From a checkpoint of a small image classifier.
Model: 40-pixel images, arch convnext, patch size [2, 2].
Training: 10300 steps, batches of 512.
Data: trained on retinal OCT scans (Kermany 2017), 98430 training examples, 53.6 epochs.
Rows from block 5, named by matrix and row number. Rows with one number belong to one neuron. Each number is 500 + 50 x the weight over its row's rms, rounded and kept within 0 to 999. All counts start at 0. Numbers have three digits each. After the name is the row's rms in percent of the matrix's.
# fc1: MLP up (model.blocks.5.mlp.fc1.weight, 1152x192), inputs 0-95
# fc2: MLP down (model.blocks.5.mlp.fc2.weight, 192x1152, transposed), outputs 0-95
fc1.252 222:531473480448438512474521546498540533634468501496567461476504478475524359484552461499484506538372499426488566589515534465486540549549469603498527457342473491512514594498476471537514583430535434400482519557467469501512457545464583582514526538494452475470471461527621465495549440643499533447
fc1.253 029:510515516490586487468519531546534543555400534516459484492512393430528556614527527547504530558512545525486491454442510551441506463552486359457511510497457546515552571510473431523520526444585540527549526447425381527542577497545599376496507445512472484575527399595521469579512521506507514532
fc1.254 033:530510451414591536467489505403429553484525483442502484591411523492539562491442447535601527427396485518481490447476522541532541428446457432442484550432543541346483485495391462521505554379450554607493559514544551563453552471525525484518573491502479609530514540522484554505563505481443484467
fc1.255 235:549505466492438477492510388507529472472498514514462460400474572511547393468445476395480474501515510560535517484479563535457572487494504526451462546485516572549550564511442608556515436472527531492508509430676467485531459524348582500428479526509443368492534519484538453463468520428579464542
fc1.256 026:525474477534439491549568538508495494434529533442472545516423490506515464503535519428464468558527440417411432466432456501542534458466528510487522464471519504561558488488502507443507455431533547492512476557565485475446581513530514437489483518493532565659542439586525557547421522455517464534
fc1.258 088:464416464494389466508552443471435435506488427546532601536460444600494534607477550477468538501498477500576473559534531526477542478339604526475546533502552511482443483453511563513453484491490541505515452432599466466438499508480539483506569450498471535421555478591534437505442514349542565452
fc1.259 027:483591422422521565435434498515453577436602524410521551502534516515488469500557534427411476524511492535522437494463479505491508546509582478499472442386535519478510500545576538525474455462484561474513493437521505509393467475511510515499664552569511502596509578484532536591439441478483510585
fc1.260 033:480475444443410505477447489462472592537453538487479470594558553496558592562396435452465488555468520541539455407645452511466498487491566463478584483550504490465473501506513482537497434445556622483512513581449462540472495520543540520494469501467544470542523449512507559519551544496490465411
fc1.261 036:525385453593494523515456472424466528484474584499577472532456451426555510438489503483482532394505522437436540517415500425481518450513510475537579468499457459401507506527475496508584511511487465494547575514487565423486472520544474505475474471510501429579465605467441624584454557499504408487
fc1.262 147:506489498593446536481567523453583541536455484479561471505455523411576508569499606461517546448661438569516533483417438456504473451470494402446516402487500525507543493513504599482581496551621459545522485502557477578535466537493519574518447464440426434488411581564473473444507519510457459462
fc1.263 007:455418560486524618607506549560541419560577481511476509532525619544490468465467536498443529498530464548478472471515513490495549499554458516527412540553460426467505466540447499511494625380436574486493485429431592555471538466538569565556547517489555552555521467556462580512475499457479453484
fc1.264 027:473520474586515511471463495462545500512432537552514542571446521489521459487475478420445492496451553466558427582487559489490395567484491621465443603495509520551477555533549427522504484569549449413531550399493572508523517492502449443489462516408535420420460434477498557510472550535506568556
fc1.265 009:525445651516457475547543492578437525620568441502427446544594482472428509571500504513570512529525500424484497382464633527413532482442483498506441597465537440513529442541522496488566463472530494516460427581460463523604444518399498520471446502461480465405531611505445409390505573525483479485
fc1.266 008:535473527544493413419482574485486541503497507596516485543500428513514538537545578538602441408421560499515493461452512537452535542505513521492466465585502468543545479514397501507574545480441566446606412468494413491457464556463521524527518561560503427501543549570511423451495491510531539597
fc1.267 154:580533503474499505431550490451602495590502535519501561399445492536478473527539472480550479578451592518531557472548388434409440417508490479505545491498560464481489402481481374548514480543557400520453469518547554500464459470466534469460463514461615541557647566423534507461516529477615494512
fc1.268 011:397469489511482466471511546485531486561494592476487479494437557394567553523612566577465416377553522566494549505519434487503474412475482527543489572512536601596491543579543514482583530415533515466485517516372511430438519544484520521504523471535461494546494524518442524550483584432436550528
fc1.269 022:463493451587596474493491561512406496423469482458436446536544552456598486438613508607458469479601477510460555538481447486440478491459423552553531486471473477522447547439458433519449501483500443557521531498548593494497533492518574486627469581449489502458392452536496478452438459541474523497
fc1.270 012:466449509557576480552503495505453447454491528517464552485491516504541478471660462533492443467586563454558549593548493538429371473504514454498539447569467545506528521513511414460509473437543514528508521550453555545435502466523529443549505477492549563449433536477511546489451494474483495495
fc1.271 188:454510521477520512518491454459443491381428467498428464439483544581537466549538535448528518462516504542476541532546553404535512563493541507429499476675579568598417497409533451535514480491531549439577472419532468554514474466484604511458521477611535531445396462507574522492426463525450383489
fc1.272 192:426497501517465539477505570450517579549585340486454539529449498590423522529532515392451489494497506372518406528486507447634545479470508535491556426585521502563537485450548454469511561452503446511481439562423594511512498517562503424487362413463542493512537475553495495659508511496496452588
fc1.274 010:513527495517503475497500529543454497491573431493473556522532463495446452463502557458536588507487459448517502554504497585482468447533522493519399350611453385502550456516557495497480456574459460422479521492530478521489522569494446511543552490430510437420570534456498454440479424630512465487
fc1.275 030:465540535531493491463588481482404471485482544392502491521534473457522390509500547378455462516501455541462506512413568457539557511497494429378444427525521521452597425494508553452523544566504506557510507571524580534490550497504485482517534345496405534552482518545483537522441497486451532538
fc1.276 022:449478472475473433470437625547494518478548540501473554542526466504538412469475388527492534350502568556445551598394488508456504477489539419448511585453545505515396571524488405524567475481585517494614523462417591457470423544531453523570420584510495505541518525579425473509572524440491534518
fc1.279 020:454549532535481447487563503457478472566535495546478505458504555434540419464437463535519508464546493551517475528543471500562469447525449539478488402488505545529485507505496491462424564435509476357505524467541515531612439506587462551495386518478558544473503434586493467559532601454459533409
fc1.280 168:418560525494512532617479465547507498527399492484414496415464543563544447389553619422498453537476434466556536534445484466407418517442493442527493387490503499578537335483433527424535503435460507510513509542469514508446508543465617439504488554551493503600497523466515553450529477475473505414
fc1.282 016:463466477568515490546535496441501518482493466465443539570549477429511477423536446492444513467450494526491541493358428470573414467557520491510505580578559469422574477466514419568518513542495431487500526547581512539534453549519478465542518492546471527480479534554525497503450468467485535491
fc1.283 013:441495482505512452459471471531426523461587409537494386523548479435511457462548463433559387492410417446523523564399469475471504524509499419610481470517443558521579447521518461434537540626461481519558413471519552557455481511484366502487532445570496559489495468471464505427535543544446494531
fc1.284 007:502481486550612647489458484504465421504383546538613520489534502451534486458426443475523563457531488494472475515591511493366458483520509480469435527459443571499433536566513498445553507605460554541497528502532479482508546383557416552580484521540586563487511454501566531516518490426554546445
fc1.285 069:496569497381504523478457419452560466433503468464591491524437469508466517500568468537519571506444552512499465387459478550426564518569432503463518471448573508447418576401515544479558488451491465642559435505534581436470464563451482426369567479435494490461451523531575524506434455530531526586
fc1.286 237:584477465524502479492454459448510504453568496441596513461550457429541453446479565479528452508453527477459449582427479530463450544594490572476581501589480605445474511435529469535485462476469542439596432504502474535516492568518438455493439534572482537444372471459429535465441485488528506410
fc1.287 195:578556553526395466496471494583619502420429584526499450493564435480473495459430437482537451508472497530495525468532483496554460509499512502477438482439505517530422511526544539564505461463496530526500426471481530481580496514485558523561478494479452548456593469482576596494528456536452456516
fc1.288 228:548492473611537594491499451541499488466484518504502397585462468439448521512515449492532485520448519614521493573429499543540543445559468546497497501474497461547559503476525442480442552559484461367547470447399584458540486567552530436450426554514540580577484485416555521534525535586477435419
fc2.252 203:478402418523592393479516540577516453490486455519484484533529537572498615459449515513443485553547453467531494602515541514513466441444568501561460515489474509475447527507525562508527397480495472555467532534568482489544585479467436582490496508598486488480579450434539414413426422477489619510
fc2.253 035:505562424504490585522487486528547499514554499542597513450475448577504542484500644510468417456463496463382612605461511492519443483416660479466568477547503467613430478557504485410449532418527487463542489527435477514392493567412485468559569514511459460530479545458456455472572573533524458533
fc2.254 039:510469548469535431503450442546486497533558463484507509465439522606474540420461546465562454554478441517527476462604474427502472522490568490476486395414540519491607449493605543587549513434532512503567550612486506528531512483477512535475496524497476435524533506580476537557490665479416454459
fc2.255 268:528424439562532441504442425413480552496453456502551519546575535524427524560478493524481544483431522392478461478517485439559475500417562479531524530411540512561448466545522465506498433472524498582444481521573627540568568522540535552550494496512530501497499579474569508509534455466525419566
fc2.256 032:535499481520498506547560472468474459433519529618481470561508473454555538583454571482521470520529469548503492383435527476454515482518488429507484392575614480570457518423405527448464532509447499475587467467500518500435472459481446521552539560499445536473474464479524489477478487554495547515
fc2.258 088:515513435472562504512482570507576489509404430568561499538477491510489560463537553633500460501475483386447525490479470490526491504481482378454411534508494485475454415565490573594502430398512566566411436435566528525461540495543524420485538603453421490563531559488455465512458513538526447497
fc2.259 032:621451539495519498472454516486388456574477538380580425532482657432465540596449516505514485510472567516474540433586384498488424388433535499491479571509589503501492541440544530444538453499569432471533495513448488478515463515495435538450545408597519584481495452538517499546524533490503483531
fc2.260 039:522432490566487462553555552417473459475537550438539541488473486528460456539397508435553567465486489544480451508499475492465399528466390544466528508560444509399585461530574449474520562532517477593511423535569505491540520570504543485485477465455516517552477446566472398447521499487518561486
fc2.261 038:567452489407494489526462461344503553487476408436436462579510481565495578510504520473538479379490540544472520543472506516479546550617543522535514458482548528568424543460521403508525508548526436512491483483533483506476592397469515482472484502543471431514605604503515504556501601456429452521
fc2.262 161:520495453472515507520409575493514505460517326533474509503511513410454489533427551488535548498538511495561477580460539462562518509508503424482535444522411501596509605440511330454483517500588488442538579508531468571517495424546530464515459422506533472563551540422501494501502399458463422542
fc2.263 009:488501543497544564496508488386514473524473478506597410441517525498446450573481463537437418458505443464413506430427502427621590537542505560449525521481470377433508518439418543484402473507527491454491556524489562446473478458569447445546449533417456486507570501496510503549462515511516562509
fc2.264 029:555534589514499410433431422586547420545516514484521509505435455485563567384578496511567549582465462508577540402505588467417531519457561488607465483469502457491467555545481482545514534514487481571456443462447580505562455543470482515535495493455529442461567482588479469503463412485476524438
fc2.265 009:476512536422470478431448523485466579433509568458570468554432455588567531487446519552595565598625453508513547513581550503530484535584557444508383586523489442399505432540546504524493509503536466559484514525631431472537491406541464456497436558470451534476559477501453457522422443441508520463
fc2.266 009:466490435459523568409545544567450557544588449515540557456506499557464514428522448599537495473405451410465559532433549535466440501525532562492525626459500532535462416468477502532571509610503515522457502424552474439468482485436501447365455523473526524531402522502422510458412528480548497538
fc2.267 151:631520489441528485515508467490469511535546545431531507508504481499457573525438517446363506479486498511393545511486536517474481455440455604461500567560443521486530531488580539496480512521467493427478422487540561517502510553551572426438549458508448506497534410535532531556433487504406514490
fc2.268 013:439503478460496561451531478492489354599508539500439512600434515452557626507502482530538574504467524446466520510535459584587498493559507497583505488530460434525478408498525449384541493524481534536483491479503528456454496476506495535441427458595444475488518569456465479453585554473387543493
fc2.269 019:593450479463479540451559430550524524503460414508452503532396549511468398473432568509541521551519435427493493567472530523488445466499430535553505463504427554518488543529428460447510489519465485432529471517501547452556475426479536463461505590440547445480421449545500506496429529481467527505
fc2.270 011:501612490500545560399429559536521473438514489511522589516520482463572521490476507459453468456637508540535469472501494531458479442455468612577546467549436511517476418452537418432443442498506489460501490467465574459512432481516460449475483561458543516486438532464464575495502532572462548474
fc2.271 178:429562565525466515522460563508486545395372374388498464464474499465479577487486568498504534461462576447522490568427445512541560662509571410419518454435481598532456473446507474543517567485552509431518465468578422510555469462421391541492496486579485503463523450513494529484527549530544582505
fc2.272 208:541465544492557428510580491531476524464490534409505507560546451401499437467507514497510472446524447496544588466550481454400538568477460454568531515519454481567485518553405531423472565559478524543526427461449572494544491451473459577544525477445475552502521526465580499393467456490452604584
fc2.274 011:598469539583512404582432576529439513498415571506500544497458517549418567459511456440488483493509576538480545423486471484565544470548527529519443531380459502423421546538455512504461539493526455430409509483451484489502548517543465457488585507418552545411487365520601585481472527425409498551
fc2.275 036:485482442538439489431447430501470516493508445483485427482531584454456443475546522562613569537473507451474520536538501432480511566522452412477524411477553486477380529505527459547501543457486492492643590521504558503459523471440463546543498447462496354500491584455563462547563548513500530510
fc2.276 025:485562470494487583454447362600443520506583534520450533547440415495570631572485467509457476470499436544440496493505505495448496452473605463492471573459502520468514518533526435443531444531487438595471550548505571545445524493546467570414452532512596525546488432484487493453578528478436463521
fc2.279 022:502465624404518476494551610500514399544426524519477531535488476536472529526479531438491545495496434420479500495564486587519419396453444485530494465494411525494471490524475494440540429467454519410549473461451504469525458464503563509542514543444543420553476507435421432516420510547557488564
fc2.280 163:529459486459521502489371503498586557515551430442511470474514528415541430510515600487522483553510481531452543470421454442513484516551568501493531535556510466417556524514571539553462517497578499484496546440510501479477628529475501496463441549476493626499531436513494438463454507524617429441
fc2.282 017:580470483493513500484510450525472471472481396471417491487531508524468474476557526573616494441538609469561414459578594540482507487424559401489594476406518532545515498444478435432565496437563475519459448557462475568485497515340522535576469561459509435511408570492563523489580540454540560424
fc2.283 012:591454531490570430498424444539468460463526538476572413473365502558558485478506557490514454531520547504596624450589496480526451536520502590517496508474464475402465545476583537553524548457537554516456499521436414524504471572523483576361454510493459447513514502409454543521502488469493463464
fc2.284 007:404528533472518496479501466459538456529521489494520490470425451551508454472504475478460499530559437517494519544514447519458504463533438465521509536598508563444558558508475517404475557473564584565539444460519464541503518569481522490442446471612588473563488489626518453454522468529460494472
fc2.285 075:449464567554464544364426453488454446500575418436519521625529496513415509496474552485456483471494582611464513425459536480418490467522596511439486496506566496436471522528483513428518499494542430454561634592481461507668496446484548419602491491555525514554533458497466511548519578487408480508
fc2.286 203:440599443457488462414528513530518542508442479609458430511480483516513509533437464513501488513535490476450511484557519538476458469475488508509577580484460464446560484459476539489443498491584542501523477510492487548469522428589466527450455484445448452481399563514502555629505576444492423514
fc2.287 181:494525437482563525509521483532471523448407603490520522599472459489522448501535533466484478523449484436486472515471457531573415483551504491567440461455465504522513423553530511523427531574476520470577515447441523556497562556531479471462546499500416478553557517394490540475432423519424556501
fc2.288 198:469475496542535473513521460552559497442488509461479539509495526566471600486460667537473496570438531454532553434549516429573449481503600447554484545496526503525387495547569502503436404527480546588415524500613521500561460571533541621560509465502514484476460519522526500488456500531526466495