From a checkpoint of a small image classifier.
Training: muon at rate 0.035, 10300 steps, batches of 512, held-out accuracy 95%.
Data: trained on retinal OCT scans (Kermany 2017), 98430 training examples.
Rows from block 3 of a small image classifier, named by matrix and row number. Rows with one number belong to one neuron. Each number is 128 + 32 x the weight over its row's rms, rounded and kept within 0 to 255. All counts start at 0. Numbers have three digits each.
After each neuron's rows are labels from the 100 images, of 14848, where the neuron reaches its highest value: "strongest on" is what is common among them. Only what is clearly more common there than usual is listed. The data: retinal OCT scans (Kermany 2017).
# fc1: MLP up (model.blocks.3.mlp.fc1.weight, 1152x192), inputs 144-191
# fc2: MLP down (model.blocks.3.mlp.fc2.weight, 192x1152, transposed), outputs 144-191

fc1.151:166111135181133111195142127144078166139107090144118136122159088185128095105164158134094152158175193153094088099103065120177116148121105147118122
fc2.151:117155134054123037152129139047156146144094106143112151166092147160084184177160136139089114160151106169071113065124147117155202116134111197178110
strongest on: finding: drusen

fc1.26:097191152103130116137109110125086129109109118149125081086140169136150126120128058143114111098088131125159137142132095102121183166133125122150199
fc2.26:142143141130105095131146125139141117145092159132114140119010099147111085225158168091117093176125116103161128191112124125105133142131086113180134
strongest on: finding: drusen

fc1.263:141149118099070133142145116097129101154152190143099150159042103124139154133087080131135156168121146114178108161082065092146134135114129117161202
fc2.263:094144156102131114123225075154082179108141119104117075117084174200160140155123124080120138176117142187149088124141133133127185148127134146140093
strongest on: finding: drusen

fc1.494:124169108179079166096119111078108150169101180090108085119189100151126108126097146135120164114140093127120110080197122145205083192126113124141146
fc2.494:148086175122093113116117109163139103115159102149129147141111143151181150147168127153160097158138153123121086095120137124149095130101130166123166
strongest on: finding: drusen

fc1.299:138133147086123128120143179084116181110143121084134111130067130118134167140147133141176195146136091101122097149175155147124121146173102163181145
fc2.299:122074142107089130138185148115164082130104198145154105078090114138143124159125115144160102119132110134135091079073130089075140132130121124155132
strongest on: finding: normal

fc1.300:141146161124121112108065178160123118137163116176074150119073169147155163062064169102177203071130132112125159158129090119132165151110073166119065
fc2.300:134087103070153087107112118161157127162111122130127112132118112079156058089159082178098151113155168152176126126131183148070146149151148139119159
strongest on: finding: diabetic macular edema

fc1.634:141169078090063198187147149136127079108173174149133103127105118107103092123086119108091109127135111112238154171140073045163128145119108092159148
fc2.634:113127069126156106201123022090071105096116123174084196144140123121069059131129098136112109149121165155141108157082084153153077096124152116116110
strongest on: finding: drusen

fc1.241:125076110141146113089128143174135089085129080154104157090165064085141144137119096185106131120122138162192118106184133148144116149070119148118130
fc2.241:076075191136139098090129118094109100121169115087135129147115185187115104149176140090155086159132159132168120173131109137165154099084104094138158
strongest on: finding: drusen

fc1.322:155073080164087140150060112106098071116069151149171132125176069106116142090165127110123191142183131117124124108162086141106117158071111097135146
fc2.322:152129104076082091115113146112142164091173144107101075154141150158105100165119142188088127170077140152153118190149093170126187156136144098144105
strongest on: finding: drusen

fc1.70:100127088138114136122149115073147112102121138145106145149128088140126171107097144104167136168158111130146127173174120104111191187090088115062111
fc2.70:152079102167117164113108082115085135116162080088150110174100138120142059020173156158068158171112166099134168128148102114077143134092130099172081
strongest on: finding: drusen

fc1.394:160059150142120105094133095124132081170152065132137140146153121181031084134153146121124108178117121137108098092119099087110158190099113127136121
fc2.394:096149117129133066124094133109148143095148083139120131138116161053116136157137178157141158112167145111127098161143107152063189177168037095142074
strongest on: finding: drusen

fc1.572:143147095130167135186112117070090081124100074118092144162109161148181155147098143081108142153114109098092135109174120093141123166201110126079091
fc2.572:126146116118115105191149078099117093076130098101110079145141119146119119159158162081052190105157183125093174159207096173100169103095101129084108
strongest on: finding: drusen

fc1.108:110152100117095191098141117088121136130136149151162112089128103164124066091135160156116145105110167164087133147063097124123114174109147164210087
fc2.108:115156151143182110090130110153118176133169144082153099135054153136087062134160130160123099138152046133145141144132076091118196113138117104147087
strongest on: finding: drusen

fc1.749:115120110081106131200126058114107092099107081123133118129144151112128141111115098123122122133174139076135110163068186141073200133142141134151147
fc2.749:122166120113087195141135107107085124118146120138093121135050083127086079147128116122126131150150104134146158149119102181163171103128115118158101
strongest on: finding: drusen

fc1.683:170135139108162158183139117122129123092126089125055061146107126168087078172109105159058147194124124105154168168143168073098059101132116134141065
fc2.683:125138130165119133146165108101132099088124120107178089154087157122190138153146164072098133153132149127075172113184150140114131084070101113158155
strongest on: finding: normal

fc1.372:169057166173110048106073101144118095138136115162153138160131120141114110172202103166153189133049094143126175095138087155070158152129113164132099
fc2.372:118089104190122110095095157102200109066102130145118099113102151100111170128144147180108039115145034084112111177081144160134105152095122150125127
strongest on: finding: drusen; finding: diabetic macular edema

fc1.714:076149173119142110130129149077175200104166201107113140133144093078137185100147096124103170145186138079133087130119161155159094088140125111135195
fc2.714:191136182075134122140077134163154115126108095121095119092147168128111183057084073139071137130105145130147121112137107129199134093119119119085098
strongest on: finding: drusen

fc1.497:184149109118148171162186116137141160124143191121063117166111174144131132142147143123182104120116100112118098148127162130162081124100074087085122
fc2.497:069146154149097112104177086154133161106105132103051184154106137103146128169108135140125088173112151145085120127079080123126124132115155094168149
strongest on: finding: drusen

fc1.104:141110135137160084147079170109146149069136131120130150094158122083125186149157105096124096106144140113162169115133080151149130108163153136180110
fc2.104:197080096070096123146208079145097119119173095154155104119127064107050165140132156142078131121132107116154135147154115139149102084102162154101117
strongest on: finding: normal

fc1.31:107103069074101142154164170175118043125096128129142124142160130171085141100179120106108166150129161154125124129195102164067103161180059153177195
fc2.31:101123141128153202131159163057176096130124102120165109122136051113142132167159158109135149099137130141085141096064034126120141073139135100132113
strongest on: finding: choroidal neovascularization

fc1.476:135119097156183127101113090106166181085191161122128091188153111192116096145104109153197104145183171144086108101125123110154129115088112104111136
fc2.476:136082126126175176072120111137148140087156102137126117149054156120197160132072097170128147143101100171138132122129117117156122178156124141142126
strongest on: finding: diabetic macular edema

fc1.275:092105102151191121124102127116108098146121090169143134071163151130150238138160110179123166139153146164172130129162073114141145094150128063144127
fc2.275:146105075104052163107096110121080099133095083172129109063130110140128106150120120123136097113086133076138143141136153173071058071083167143104114
strongest on: finding: drusen

fc1.491:168137139160111145136179137147122153167093162105139158153187121082077142128153103163141137140121146087110181109080152123193102066132184176123099
fc2.491:087113139120141135153135112180151130102096095116137150192212134087132211130177150106165139170163132132138108092177103129148152075121214059117079
strongest on: finding: normal

fc1.193:145096123124078091126120149097090145092121131129117152093140180109091159089085150175121077114148137142141181095123137159173082154160161092115143
fc2.193:093114134142113162086043129183118140115103123132105135078132126103121117129098139130139136119159173140077177131172134172119089141136080144186117
strongest on: finding: normal

fc1.538:101124133122156099134087165169133125065168123113121123158123149151144094133148185147141090149095126121082141111073146100144113085091130158173141
fc2.538:089118120147124155123160146121130161165094150156101104157127135184142078154167117158126126127137141124161110135116157157197124063182150134158133
strongest on: finding: normal

fc1.232:147149189151111125119111171074128141139130176140144081212137107088200130138138130147085097125128107146111114138164151096087185180127114146082125
fc2.232:163130138142112081138163150089071151148165074173186094147110119141128169109125167167144165097098164133180156140086152185152124163142121119141183
strongest on: finding: drusen

fc1.705:144109121087129145101064118165181153092154125126139156128121171085125150095107116166160157135121142147078186102124141096131186167100112058087160
fc2.705:090112201136159177089070148114082149094088105161143145114093102169152206135124094140120143100125122132144121149165129100153091155085078133092087
strongest on: finding: normal

fc1.202:111133131090166154174122117168149098144090118143121135164166110164149135163054117164193112090142070134154111103131110110087111109143113184148106
fc2.202:142136117142107103170106170145183107137085216140104167090138113155131146130087151168130105159111106109117076152179094077081148135169087101107133
strongest on: finding: drusen

fc1.52:120196093121149167067195112141103088074147122177116125170093127074119078113141151144122130083089138145167188130132108139130146101109110125104128
fc2.52:077095150169131077100094152110165117118143121167143165122147084180134149112113121166148119148106144132120157116121202153127048130101108127203174
strongest on: finding: drusen

fc1.718:109082188120112068175167143132098128069156132080150080171162113121088149121090091166078102064155136135117105104120095144141171159132091122160110
fc2.718:142152107088139137126107093099087105130104133111113191160125131110109149139135106113142134136128145095182097196157068187140108138118115131156119
strongest on: finding: drusen

fc1.329:106129110092140139092164160116119156165103107087145124132132112183208111150140140120121116150081155106144124162126153139153132091176110122093127
fc2.329:160112140153122148111097138115125114102146110156103135063142145121058149151107138173135154090106152102122113148089151129130033099175100135131118
strongest on: finding: drusen

fc1.118:161131120178210085086129155134105097157128179113104157137168120105080136165118101100136144117149117120166126157145168130145140126076104144167149
fc2.118:143136144141136084104149155156172132131103122091072112134153112131137205086169156114086132149148066167083125163180097178140119076118137148079167
strongest on: finding: choroidal neovascularization

fc1.296:126125106126137106108092148173081089140105101176105104167164158125173090122128177125114134148104049158168109158183092102197102083140079096147156
fc2.296:112161129134092127143077135105125212164094122141121092200102141056142163099171154105147150115112154138130117111135117119163076161118075123176116
strongest on: finding: drusen

fc1.478:108123083166145141077161073093133108133138116114123125119170152122112145101165114124112147158134101119146131115139108141123134110103130111140111
fc2.478:141119101127188154068110112167152130090164157104151207185167142151143149143148118082121166160140150141133147133096083099102143124132192119113110
strongest on: finding: normal

fc1.328:142106101137162091150109064124110115136131059156138115104077164151079112124105128102110116097160140134107159136105109124110095165186101181159124
fc2.328:182151162099140139173165140129123089103152087135107101068111137076131136113152134094062114070164151161147104157122118149179169145111095165135114
strongest on: finding: drusen

fc1.143:126121105109093161165146180132155134154076131120167058150105156133142137145128087141140111139147122153112125164142112126141013125094083176144143
fc2.143:098131063111114148138094133148145134177093181100124087062119183134068130150141143212158131154142142130097130151165037174174216119129128097134163
strongest on: finding: drusen

fc1.539:108161175132149088145085141109204121106113093117124169142131073130122127114135123074169183172138122183130095108178129152135067122171152104188130
fc2.539:136122108119168091115150114077144158095174066149136154188126193119129133184110150114161064176073064140157141154144124097116139097081100109222091
strongest on: finding: choroidal neovascularization; finding: drusen

fc1.688:049077074109131103136208159196160127104129111108118164100129061128067197148126126126136123103101183124144148094109114115155208176149183154136108
fc2.688:177079069158100115155147086143187126134136142098105141143114123115069146134165100143191078039153129128159140110204142155123109110113153029103118
strongest on: finding: drusen

fc1.34:107101086151141160148106109147110040160168132125176090170158078176134159123166113143136088141159092136097104139156111096133156152099080164100117
fc2.34:074167109110131077109106154092141204102188107129134063094152166129122166132128092101171146116139119147126118139153143104124175193213181161159089
strongest on: finding: drusen

fc1.71:137119120181155106112100138148051087118136135113130093157079082108105143105140140122110090089135107146178181131138053135094060156136102140154092
fc2.71:139160177119132101092195139108189137081175156107114099122138175130025134104168146167143093112159128141146172101134129180126112139141187101163132
strongest on: finding: drusen

fc1.9:130150100075121129124186113150115137156105098124067100121095123166107128113082103120092127149170149109064125196109111128109087169172133147158079
fc2.9:137143152175121135162174072095140125114120119205090096115093168146129121115110111092091082135164147122120141097148119188090175155127109140045110
strongest on: finding: drusen

fc1.145:111195092065130101091072120149154128100143104106125171098115152140187156133098122097082164094071145094119126123156154098088212079146179148225101
fc2.145:169090096106218102133116193101144140107072135139149182139139146083106146154088109101162191103158115038095157106130160127113064111065093123109142
strongest on: finding: drusen

fc1.257:126149144079067043146073128175079105101130147117155196101113151122150136072171146137142117080112143143173123135147161183151109181100207130139191
fc2.257:128050083099106133166136123144124182069119096093138144120198109188093090158122124165178059139115135149133126148110106118097163093195058142101089
strongest on: finding: normal

fc1.121:100129080153093151118118180103126124144116094148179127195116063105106146134156154096142155112125184117183138157151118149147125158164142076087134
fc2.121:136132124175099104055127096119139105163150106103117153122115161155104090119139088140136113146134133081164098111168227127144160156101154108087140
strongest on: finding: drusen

fc1.146:122171112079096099099153170118093155130129130111123134138142099130117101127133189142119136064106201084208113159127086132137098093130118104095102
fc2.146:120140073090137143123113072155129116137147135178131133150120068152150109179128148121189110094099114084126085155111189080173149106059170102139143
strongest on: finding: drusen; finding: diabetic macular edema

fc1.520:097112115136133121186142114114114171150105139084141149102126143170155153156148109158126167117170140104116155082131102133134092156110179131089102
fc2.520:096148097134106108067126123079121161172103141087132154091141215116081078155138121151120154128174083149164163168154077046131170159172149211092105
strongest on: finding: drusen

fc1.536:125157128096131131103167096117128148102140042116120085136075073107066122133059101162148179151141131107122112164133063101200094142120117112147141
fc2.536:098101132141122138164202104066108135129137136195155091122116155132033158170132105128087119099144125082166111135087146079126147169119078105135158
strongest on: finding: drusen

fc1.402:222124171093188117135139163236099147098140166114128077114137065161154135130135107075133147132137088184143141090201122142155125118151102117164105
fc2.402:133100110109093121167125141140068183150079104065159124118121157157131130178107128133121125149145094153198175109127135111161138136120114098157149
strongest on: finding: drusen

fc1.508:158179072130105148127101113062102143122101107160111156090116102194068086123127181166158135106138171140067172145115115153111129154088113030095109
fc2.508:135076061110164133107083085114142130123133138141005172125053104106124143169124109146148193103135071145146154126156178172132103151152137140115111
strongest on: finding: drusen

fc1.340:183141134075185107104130172147087142178133094108127088123104138128118120110102059157173159079164099091170114107153156096122109124112131133161102
fc2.340:173092134095103103096135134088070140168128090135149071118158089113068155121118096156128068129119116175129050112112107197115164135159097056128118
strongest on: finding: drusen

fc1.654:124110197089075115173156157094164134139098093155144109093140114073145185127168182164145143134085155139131142092096098167084185119106120192132129
fc2.654:148201139097111147109120148056095119118120182190117150103156153126122159159153137123128128125084098142139127136190176158125086133146081099121138
strongest on: finding: drusen

fc1.674:145107186022104160095127182102161167133088177091110152099119077089182118166119111157143162128136106138173148127083139105144092116155120126187174
fc2.674:115166136146139108087135110135124133077107106097166075090144132143100085188104119196154064140125171181090149027140134193148161128145072185130110
strongest on: finding: drusen

fc1.346:110208088111131098096170149124141181106087130123095199116136118073092078124174189141140156114165152135176106070147102114111139094118179152146147
fc2.346:147103145108161127109122133184125076108160135097152116115110145165164106108125154177167102103117065081135123118192101166114114123124059096088111
strongest on: finding: drusen

fc1.227:098094124123085115076152092106124168163144094174107117168121113113156113136152167139112079139166215082122128136089116119130198108124125119085107
fc2.227:132156120129128174064095098130159122146125121107129197096112177073141135118079156164109094128092089072167083133180199108097101106058100080098122
strongest on: finding: diabetic macular edema; finding: drusen

fc1.499:088104131117161111139171117173121108100138199093101133077131125169143080118152119107168122137125151152139161151178095091072146100135138200157170
fc2.499:162169104120104122144148154093111116102201117167233125079166143119103149128110129148144131166104110151140164139098084112160107144104125042130120
strongest on: finding: drusen

fc1.364:139090128158137087114122110114112120162079165152121195135133133122186139098160163081112073161143128137158129158132156150081108169193124144106118
fc2.364:057134124138137100119129075154120154144100166096099164181139148144128093146093128128133122136107088139205165117085128104162123159092073139136071
strongest on: finding: drusen

fc1.310:112152143106123164124145140100090149071023089095095143067095134101151122118136175110150167101114109152114163165124111103130153101115098183191189
fc2.310:136154105183094147089131118048137157146178149132124116126053148118102095183195149136103127118131112156153174114128111087167145146112135201136159
strongest on: finding: drusen

fc1.247:162114135054134118139126075095116182113109146120145083139132134131112168140086169117086194144125111198136111103148132130108156228120180177120108
fc2.247:100091164170105130099164078164153106175052146127098091184159141126127125110080116078146134121201155128140170068157197137073109084140109116118125
strongest on: finding: normal

fc1.354:130119053163095145111123125089088113154099155094129129174191090147188139076127070114130098137176134104074122050154130160096113144112141100125133
fc2.354:128047155113100096095137137096102149150145100137169113141058126165130148125159081131092138143153120146186120117144112178135134133176118142143063
strongest on: finding: drusen